{
  "arch": "resnet",
  "train_examples": 90422,
  "color_jitter": 0.4,
  "norm": "batchnorm",
  "drop_path": 0.05,
  "kernel_size": 3,
  "optimizer": "normuon",
  "nesterov": true,
  "ema_decay": 0.99,
  "warmup_steps": 400,
  "weight_decay": 0.0
}
Rows from block 7 of a small self-supervised image encoder, named by matrix and row number. Rows with one number belong to one channel. Each number is 500 + 25 x the weight over its row's rms, rounded and kept within 0 to 999. All counts start at 0. Numbers have three digits each.
After each channel's rows are labels from the 100 images, of 14976, where the channel reaches its highest value: "strongest on" is what is common among them. Only what is clearly more common there than usual is listed. The data: stained colorectal tissue patches (NCT-CRC-HE-100K). In brackets: how many of the 100.
# convs0: first 3x3 conv (model.blocks.7.convs.0.weight, 144x144x3x3, each kernel summed), inputs 0-143
# convs1: second 3x3 conv (model.blocks.7.convs.1.weight, 144x144x3x3, transposed, each kernel summed), outputs 0-143

convs0.84:467519488509458519495491512465514486529454516543445507550499460489501481515465557515450492489483506470468522492511513511457529489510428488499502511507521462517473481475494534473486515534490526501524484510481475521512535469532517505514524500483528494466516509523448518437512519535480487507472499526523497486530552514488493479455526511486502518481525538485524508474486456491506500505515505537501510534529522458466492470499485524507500
convs1.84:501498517487529555481479468465510556471489500466497467502506496496526492478540474530507494480470500436497496518520498483474505502513468493512481533499468465465493499492474507489504516433505467466535435507516510484519499429505473473481470529489521475496482503471463500469495512513469475527541517497508481475492513528501442520492514520490488472522501473464507499511468486530524478475454478473514506482452469490515470468462481510496507
strongest on: tissue: normal colon mucosa (55)

convs0.130:508527479496454492471512514525503506453506516495474495515524494498516494462532499451511404540492502504496562498511483525519453483465529507503458504491480479519492480507494503488537515498486511502485475488525477515486516521523502482483551517386495482508476487540501491502496492487464500543504509494512523472511470490489501547504490500540477502542465488512517514460479462518504501470497529531486520529498496504506523496480532466506505
convs1.130:492480479538489497511488474495493520479502517522536512552488516479484483481465482495493491507494468525503489470450474485491473558498502479519484538461469498499484466468474516517497492479518432474513492472493462484495464481459473511494541505483491537510496454515481511484471566496517497508477528520494465508424554491517480543530491521466473487498475475513504468478536486513514461489486513534490522515513492452500499498462531466487489
strongest on: tissue: adipose tissue (58)

convs0.69:502491455494530545488547487491505436511485483485499492508517461491492462506434501495490496465516483503510545481548540483506520498497481502500481514442521486493478483553483486484488517498467443500492484486506535467472533472515497520504507510478475488470504481489490518490518505482499515456526472517517541509469478500464520521460510505507472497477537520490503541458493447544486509462499491500515510513501492555475564476500526479471474
convs1.69:494454531452470507524488473522489516505472561444523500497504463516495501527463548500527479510494500507490501460513506500514480467515543505512496494511488523503496503517471496492499464477506502479488518489499462506468485537497519517461481488476504462471513508488507461510489488498495519528526512464539510468502504506511427515500489445574494513519490467523495491492458502509521462502459501488522462466545500439492455461505538518497474
strongest on: tissue: tumour epithelium (45); tissue: normal colon mucosa (28)

convs0.96:495530511482491510501518504497500525491472487489517466560478469478513475479511478530507505494484522475511521530480476507513485516495445511500514470508505509460455480472457526485466505493484457481515493522474474510491507489486489471449499475461503524458523490528496512532532494510546506514497529546525527475473496529495521483483523513525467490535494510476452550523472547508477476470516532449485495531481460492537489488500430490465455
convs1.96:572503492510532506517486484504562553502460519515480477549496528491478523518490517514505523474526438526451476506520505492536522506560481484539513484542484496468528486528537512500510524464543496518505494468516540473515527500453465479465520506500491468497495501479493508487493505521527530527509464482492503505521516514444499502518483509502523453544532497506534501490507506534511513531504502503477505504535502500536506468457490540529510
strongest on: tissue: adipose tissue (46)

convs0.91:506545490506488477467495534441483437500516486524534484487474464461489512499498492522518554496535529486528458484490476509449514489487485522544492512508479470480509510479515507485535496508514474498480509511502485513478517515517530460512465448516532523515504575473425482517482476487500520525452470494505487510486475467480481506521534500493515558483501500498491509487483536461500488467521514454470510512498459502475498473481497524485515
convs1.91:476491485488503495515498468470538538479419554508494479482504513480536487520512506511521483501440480519471544490541533511504503482506495561521516461538524489516477507523482487502487515507530487553523521495515509500514543527471533467461443568515498539485478509525475530509524503476501508549512510496498546488528482490470495498526498471521469473517493503484497464474501464531474478489492471506496519527520505517539496487489512506511525
strongest on: tissue: smooth muscle (33)

convs0.80:541495521503508486496484492467468480518496491479488498539476517455488497496530497461480483452487485506513471468487492468469481516537444524504486513458468454480486463494521527513400455546513506504510467510445488463491495498485517481525490497526492449534475504486466490478498500450480521468482499526508472466468523502473534510500469487491517486477498481489477490498496534524510490494486477489496546481477520456473519504458490502503481
convs1.80:524530468477477530501526549519512503485540491524537500516522538472491464465498522536493542467487510539498509452502466456534479510472479537521497545512493512514465511490537488520521517479487481505474517445453496466530528458488503513520505489517505544517475506513508497443470538443477486509513536499503486471482488470485498474536525479490479525504515522502497508502483495545455504528504508541569481517501501472502490513490477526499498
strongest on: tissue: mucus (26)

convs0.9:473495455536506495503489521480533439519551482482484493531514474454522503526512471490497482513466480530474520477477513508543477516514479518473496516475441550472459468473486508510474502528475490503509525521497493518522526541447494479496503511493503511506506500523474509476473512507506489516472494489443513522532515474524503491510441508509550521497505486500474511491508487512566516450550501479498504476538506490472535546478513503495551
convs1.9:468485533502505435480471493485504460520503470465490508477451493442499516535507465506494564513505498541475505498508529493481488492522496495525470492463505530480471499510515498494501498515528500479455475516497491485489521540516582508537489488457481500505526468502482473498497467501483516463479491472518486489472455460487549463488497474500509515472495464451501519463492521496523464473525505485479482440500524530479490489469520497484470
strongest on: tissue: lymphocytes (56)

convs0.29:493474463501461548496522503535487506476503508530505485480511445501504480501401524517485521490497518500469516500485491459465513512479499491519488452446442503475479467504425510486500510479507488509526506504503515506500493516494474463502497508514487456478456476509490511551501500496479484467502522491512483488509518488531485539475474530486471532516497512508506527463481499519494470446471482477486492517516477478436524440506490484498507
convs1.29:503494500483555489540512471541507506478512544499439500515495476528457446472472531491499518474482524493522527485472476497509534487485489483519456468494481492468542532469468499500480465490500479520489526485498499522455458531508529495504483470500528507484512514482510488500479498537458495486498504519529481463507530512539516447474512461483545535501522468487510490468516505517516527489471550513515504444503466506466503459516528461499465
strongest on: tissue: cancer-associated stroma (35)

convs0.51:503520517507505517458529481511418500468491503513538457538531510531537485491528489480494521462475533538502512502501533480481487458533508542512485514485511504503490515512488494477483499518495486527550535498503459474470477527487463517434466498472485536476515459501491542537517440532546466489478545502511479497511509482516552488503500515494476518516506486526475510519506516504506481491496513516488501498491506470533501519517458467472452
convs1.51:525461475489504467535518480537466523519480507508476507519496463504503489515495507501557501470522481536520477480488514493504521491500465460530495482517472503475516530489523485510455500506503463529543509476529488503546492489433523470459513489469492513497500470473470545472540509515537511535472495490533532448500521509492453526488470489564550506578538496496486503506499502471477493508507491486529521510494508520481458492488505518499525
strongest on: tissue: adipose tissue (74)

convs0.93:505477529486456517476515472490538490497525491469461505519517463483527514494488476473483524511478522497485504505484502491517453539477411486520471501499465460508528422498522460495539539519480456497497515516482506508450506511470536497489493497540535542518499485521461514493508519521491539521494545518470500442512516502498452489488490460519519501517508500510520506536487523496518514514503499484490521539500516464464500498516560510513503
convs1.93:482512473501478484486489480507461452489466502494483473518468497481466506506480494462485488462495495495477501500479420455500466531503502540459447476499472484495479514506498516503488533494519465504485500478526521508489515468486463488467563515539469511471490493497477492495437437550511528462475521495509497530442528485484487493512482490488456510506484480504492459444505476528455501519498492498475480492515491497506489520522488470459494
strongest on: tissue: normal colon mucosa (28)

convs0.11:497487459466550500481456490544474485485498506495457507555557486479516489514478520531505501466494529509521557520526517480491463479506513497521486497510527518494507531518488494541497497540500484505505490496480543517524474466541474509499475512527474498477493448497495478475477496529499502489540543552504514522476516489469549526452500513500522479503511486476500482514488459477488516506495484487524511494455447581517526505528516506507462
convs1.11:530497513543497510514522492527527562453495487543499523496494520501482472497495507484502445493495538472487472465508475503528535493472527511503508480476436495487474479502471505508463483460514489495508512490528484455469517479501511506455502501503534452490523500480513472522523555496524524466480547519526473486481476495484506514487490496483529527511520512484518503482501517473505444468508487532557492499521473451492485440518501514436527
strongest on: tissue: cancer-associated stroma (29)

convs0.42:501493534492492517518479474513468483514486467528482479488492509510476500485522509536508482475481497512507539515492461475487513445487463506527484496501413515486481475489519506492468462494473525479508528496486474488502505528508500505446529495440534462463474505514512511453480500529509434509494535522513510502508503477446515536525501504494555477478496526505449522478457512460493502499489484519503474519437515497478524501526531451508500
convs1.42:524520513557497525499522483499524550496465507500529474515489536546461484520538514489513535497510487515514497466487498500526526536497508532450516462487497470508479480519459540482468522478491476517497499495526502528481457511500497487503489525499458478489494467493501504530472470527520509538481469529475524540487508513440501518486497530482472492483501483487467493443511480500501541490462462466517521483506412508492500503470445517497518
strongest on: tissue: tumour epithelium (62)

convs0.82:518512478472490450445488538503449479450491473485515534512477492486478462468461552495522503467531490458498483478537508497471482426463534499509474495466512496529469517532506500507506477489490506518526450465515488500509500463479473535449479503481502462519496516484510453513522491497513485505482490499495503479497477507455467485509530507482496504510468490492495499518458507513470472527521456510473504438499486521503509487514558474492485
convs1.82:520524553491466486482514526530484459465502472482508495503519492484549560483485506530503513538503467477513495495521494529488480480490488520540510554501517494521477492564462520491519516516477501520491530492485523523501488487485509481542536529503531545493495468533515497478474515475490520472541533456469519503517500499548539498524500522536547512447510518507479492544556536477508502547494505488500501488515535507508534547511524516490498
strongest on: tissue: adipose tissue (57)

convs0.137:502517467499497502510524478428461492527465492464517496460494487486497492505466493459517479492482493490540521480452496468522535495536522488493480530508494527503483460513455495501470545481488489519539512484517531490469505472507470447490496483526509516519556437499502495508500444548491488463506514497516497490486519450525544477475473520489468507517513501506485502486457487492500532447543487469488499531487445523466525507492507489504503
convs1.137:481487546528508474516519498509510526495514481482506494529494464469520548505495529513554518496546522510525514466498463461501476485512505529513496492477480552535515491501549540470511511518510471536493477519492470515481556496487488510459514504474499535465500510491517542523527522482541503516491487477490500498506486491505449485550479462541499510513493469517497474464518510473467487529463498457477516469515479507506456441549487469543487
strongest on: tissue: lymphocytes (31)

convs0.121:438515482468534491520488500478470471487491509478508464521561505469512512494533490502493468502496478515486536499477519510514510489507526540539509492506533492485496532475495527513495485541489516477531489484507493489488491490511486487467508480496478554479534515515490507493513506548531526505508480492546501512484497539570465468492517530493538491438489501545492518516542460491522506471511511470520477521458538519512515533480486567555524
convs1.121:533524473521472489499506487538482529474457541492486513519451489467518491521469505464514494498538488499518475483438501448473500514507445513460511463460481488494518458499515465488472487487484476497476498499511479526474481551517494521485500509513469525510493486550502498481506491475517486492510509517489479465509490501520507494521497477480465471595488481480471519473502430488483499493517503448509480521499443483465490505518492485480473
strongest on: tissue: tumour epithelium (37)

convs0.1:458529457471476484511496522483467471447533463489490524521478529495492472487472478467474451469485452514478486484466511499493464489518479524485467515468497507508529489493492491502460498500486461475459519504476496500494503504489525513464488515473468494513496474450517432466514499486494460482493481498489498480495548480473512478476498494506477477497501495506515480504456504465496547499514505403539474471495453499500490512549489488499467
convs1.1:515524508531516502475528519494510504493482523543512500539505527456503517514500484509498502505492509484518483502476460510466464541539467515464504500499507477483495489530499532520484542416509496507471514496466481495464501496497498541530509518489504491511521528558494551536506503506485487503499553503454464506501501546450539532552530504468479496505479493504496521476490531513538436530493467462475469484492485483488543498519452507506508
strongest on: tissue: tumour epithelium (41)

convs0.76:519495485513520461515517512480490491517480514479476478521508502480534489490478489530507508546495516540516494505522467468474469532513450515507518526545503490490493495517541515524595518545494533482475531531516517525474499507454501527539510491553501509531507496492458488508517532510468502494478484487533456481494468505511475527515553503474505502484503463495546515490547520510530528537499486463507542492515498493494496505498548481499564
convs1.76:461480457460484472505491511468508489510509482485494541474445533509493476470490466508531500526443527499529501445464478470456486484449461490506512497527463503503484477524506504496521449528488461496473486494488485460478468523489503485503455483536491488489512522501489486519509478503495453494474513555469509501497492505516462484482457447500467497485477507476539462500501503476514505494489496536458486521464536481481468474509494458460506
strongest on: tissue: tumour epithelium (38)

convs0.134:495520492502469495511466488522465510510522481500500478448498536513476479539533494508495485480495484537532509488516476503486543463504546479476498483498492471464506542461532495517473455506497517491546514518518485491511484471478525479524511466487484505489546522428526482497486549558473504502502440497514488489501497508522461449515482494469483508445504506534527493520550479509494495494488516502515497429461543467507492485507505489480481
convs1.134:488510510481483528519507497487525492512485516546483555492506498516501496501463490444517492543506476509486459515521483496501489541461503540462502487493499512517473476496515484468486468480491497504508517494500509511486471527484485514507501511482475549522517535503479481486500492604498495521502513512498520511504519509532524523442481499484476495584505511454495529518547438479469489489490521544508444479541468497499511501512483532491528
strongest on: tissue: adipose tissue (36); tissue: tumour epithelium (34)

convs0.131:506537506506535496496510523511448499501530503518517513490431506500482480465534517494510491499524498492490492499507503509518440511496562487449503496453490516541486534474490563506512524506508520501473527469484469524508493532485476500498546505496511504484514510530538531478537477530531499523482486517474504557530450470510469475544502486495472514499545484523450508515515492476515466490516508524467522498523477522563513500484526452481499
convs1.131:502516439462479485456463494457483485491499498528487494499474507475459471491442450483478468477455468487512500466472456488544459522481453474514462536514528482486480499472533545489511462462491471503494485463472489492491485487456493491474507517518471465466484513509500467498481496520489504484499514517450466481495474489532494502505476512502451523504494459512471469529495480472510519505466497530498486518487494497499498466546507451484488
strongest on: tissue: normal colon mucosa (39); tissue: mucus (38)

convs0.126:524530486484479497517532519504482487547485489486469518519469468549532511490472475510494501525498492503499460521493478500502509486476457509486482476539533456503452460477489473510558481518473493498481513483509484499515517481512516494491499499470492454536486519488466513475505472496468494503503451453471514487481487494480449547476514473522441453528464500482498489477486498530496544457505500472512489457460496453524492504477545456471475
convs1.126:484474486500435513478460477506440498525491517458498469481463514479498529516470473479514475473529508475517480485496507468496469523475518484479504496491504496528483507515504508471540512524505454488499521500554520498438494428459487499523507506493487482456500494497462545496487494518503492445507479527521484510495486520503531475485476510481498432474471466495478471494466439529473521494519496460470509506527504495494494497518459479491461
strongest on: tissue: tumour epithelium (50)

convs0.4:510427491490496515461515472518518462494471459507464516532531499510512501482499502516503527513468494450431522503493473495504438473506524505526439494504477533514471521519493470518488512541468539514482480492503537499521478518518491555497504528519498478465458460495519514483513490492465489529491499527513485475497544545497471471485506512499509500536518504482495486497468494461496524444481471485465486486502534500454474506518494549504483
convs1.4:517531550536497508499499505483497497480491487500586485501495495476489490517503484511480479481520509531488476497524504506491551521471504566432512489526511514489470496538520489482484465456495515493506504486491512519504483511492495549483501529471497451508456479534514505517496513526554548508479516472504490544528469544510507536491480521465518476530471504457472516504522517488516485473488474494557469548521477461481462506513481503511482
strongest on: tissue: smooth muscle (66)

convs0.125:458484557503519491486514470490489488488497505506515483452468509505487500495500537515516511483535506489517488510526528465498544446529585487480504502497514472483533540505517492491443472466515500483538473497474500528508510507537501504533482457516523475461518519460499529526504458489539466485520465524504508562525489496504523452502511512486504480482528497495474509497523508444480470489479510550503509452489493545487481484525496531510495
convs1.125:516512450506509504501505507479517493494500490440536509520474504480483503482524480510492497471453483532451480509462462540584460520470488521505489506498455497535462488440488498500494550460524514481504504498497492486487499524485527476440514497526484521477496492477489518496482522510497516502455530497497513511491510507539472489519458476482466491472465493482505497468519502486552518531491499500475490460455479470516491543495484483433497
strongest on: tissue: adipose tissue (27)

convs0.124:543505521523522479484537484520470465487501485533511519523499485471480533468492502500511481507505476481482472504497500507493438449457453507528512478508499561486460461551484505520478490522431532475513509481495528511500485477515462553485480522526505500473503497538481517529515505535466515464502501535454527478493512474488466485500494518508558499530480507484492497466452502510489508479447466492499455501482508495511515486522504464464497
convs1.124:520501537518474515470471480517545495471497483537503485526518508524520489473519485500487455492520466499487501480499501466514505539503505480458511535539476506508451503492460480497481503475453485506511487480511468464531464486468447485496495541495508520483494449480523484503509478497529475516493519498460515531527453533438470528500494507508518458514501484438585518516552547504521506497502478504504513508510523504509507486480519540495510
strongest on: tissue: adipose tissue (31)

convs0.48:471506437500506504487513472540441490465511510511516490488526498512504498459485529435517532460503507536501489484513558492524467534486533498464475507499521504516536490511514519472481508478509517479497524486525514522479511509535484487516553519560491485447525496535502524498508485452527511498561508490440537556506539496519487507495487517488496525474515501490491493496480486476493463438505468515490496487528482538472508507510508512494519
convs1.48:486481490515512489475534511507480490524507462517529506510515492488496505510503504525491437511488504533464479511449439511527491481536473512432489482506397490484495488515502484509507530534494521497528502489524476493444475487475537484470522485498503501484490515448460507505482458484473490499482523479485497542493470524481457511521468470487534535503511477512531496476500525463496482497501499460500531470481482459509504483553489475494474
strongest on: tissue: adipose tissue (39)

convs0.5:456494489514479477522485528513514544460453487465500487483505472513488451469527514552504508486488500451496497498478520463475496488537489475487492442500535514491481498527473471515488516513507568457496473504498496514503472497484492487490497482522538481486495497507573462520467493482496510495482456510504495523476483484481516468470530496452509459478492472490496476469450502491470481477496460508506494500517488487461467515551449485546483
convs1.5:507565514505486504502497522472445484480526484436474483515511508481474505507528468502485492501491504493524479553494505479525540487521521524484484451508496479519499514470495567485506517495487476489500513507515497501506484511503492460532447457494464496486505523485506523518440560540532469506500522524450484504496526512480499500557465505487523489519500540483483485496486470488503490511534502450470471493492495520504476483437446497470510
strongest on: tissue: tumour epithelium (66)

convs0.107:495530456491517473490486446505482495518547485509495498544512521504467511515489508498491489476477498519495552513505507482546455452462455489471516487464509491571538498487502532518483492465490448489477529469476541512495490538525510553485507509504519527443515493487510514474506461539501525472517500511464549526510507474540497544477513509490529489506485505504456482478468493527496494483482469490522477488503481512508513474515558515510528
convs1.107:520474518537524480474470511514513470489466516536524502566506528532474478528498530497451497515486517532467480474476497488477507528508472479494534478547452515475482471538475496504527520497495530503449505532510489514504507485520499492467512510535481485498478491484483526559534472529486498461472474525490451527473471501472488509525491513474489519483471500476483534474515514460463441498489541506478506509509496475486483525567500518538507
strongest on: tissue: adipose tissue (38)

convs0.128:476503483484508535456468486519516457480507503512492497497486511489478493467552519525504508482522537497483502518505509472494523468486518503473506508575500544470501533495497506498511454518514540475548512507495460538483533466510518532519504502503516483482490561479478540501516467500519459544527499510537546504490469503444566497489485509495504450481518491467488505476475517450524500533497545522518492470504519527512460474504485485490487
convs1.128:530514505518520546510463518454520542463501517477498506505554488487486461485490505496464470449497483472469491499506464515514480477535520477479529443504483496493462465490487486499443504482503467519495449520510515487517505535474530458505436493440456475481518496496510488448508522513531479511538473489497541501489532479481494475498510473490493476512527501503492505509456447531481491499492507526508500495491495525536496499432496507500490
strongest on: tissue: tumour epithelium (37); tissue: normal colon mucosa (28)

convs0.65:499488439512506468522522515505493479465534461527501509489506487524509515471531501499533490484485477521474507484506477489515459482489540514569502478507499520456520486480477498506485491516481522487533487506470481530524476504516518498450478536516506504536481482465549475559518459499504524521493463490454506481510533488473491490487491514489551480503447502488486497504475543496479500440497502469494468422484498514478491505553512464521491
convs1.65:532527535540498531490523483497526523471486491546516477480494531509502506533552490495466477498498487549500488522508474529504507539473525555485513500532538524495514456512521506481492472456484508487503525517484495484498486530505501472480465521467498496501542521494481533546514490493479491548463477534480527535559535556540473534499472500458523510506492526502528489502464535527530497482495477461497489504525478527516526536507522532482475
strongest on: tissue: tumour epithelium (41)

convs0.90:465476539500526469513433497467519525492501426455517476502552496459505526507490472512489506479539479494437502491474464472481489514476513468534483513493517501500516530466543498541532514483454509536532453497520510507480503535498514521526490471536508510537491488520493488507529458506560510483486486511510529488489487470472499482494499491479554487477496498497495509516502492488475545534514534467513498536493507518496479481480471522540496
convs1.90:508497451519518521508569506514533527500479525502526472516495503520522501516510498492514497501464533508463513498526479489496512486471520490420505479483511503492491492447541461498464554524528480508473461522531499503497472482515495511434513487491516514493481483474493495464498491499498489453515542514512472534481526542503485521484512491476475535527483537501536507478511528489461500476504514499528491555477466523509513478523474512418504
strongest on: tissue: adipose tissue (54)

convs0.88:470481503506520522467520463533496473577564550496498517460482532537580487509506519516497505502474505495530536484514563493514505518537506479518503547518479498474493499525520515499510486543467500479511520533472510491497479543511492483478490530521501484494499508487482508523487532493491526550505474497528508478515526545529504490494508453525468529494524485521497510516502506475523524480471489536489466472505509496503532535503522556467526
convs1.88:504462501535468481480507494491472468496460459480514497490486490470506494516469509478520519505497492508463470492468482531464502512464473499485484533470469545478523485465505470483457504479512488496525446536476481522515472450505525479548496496480506507512472469520491516485499429476469476506506455455471477488482521493479503511494509491530515524491516468523476514495445464489482489525468489484466501483490462504494466513444500434485463
strongest on: tissue: normal colon mucosa (37); tissue: tumour epithelium (35)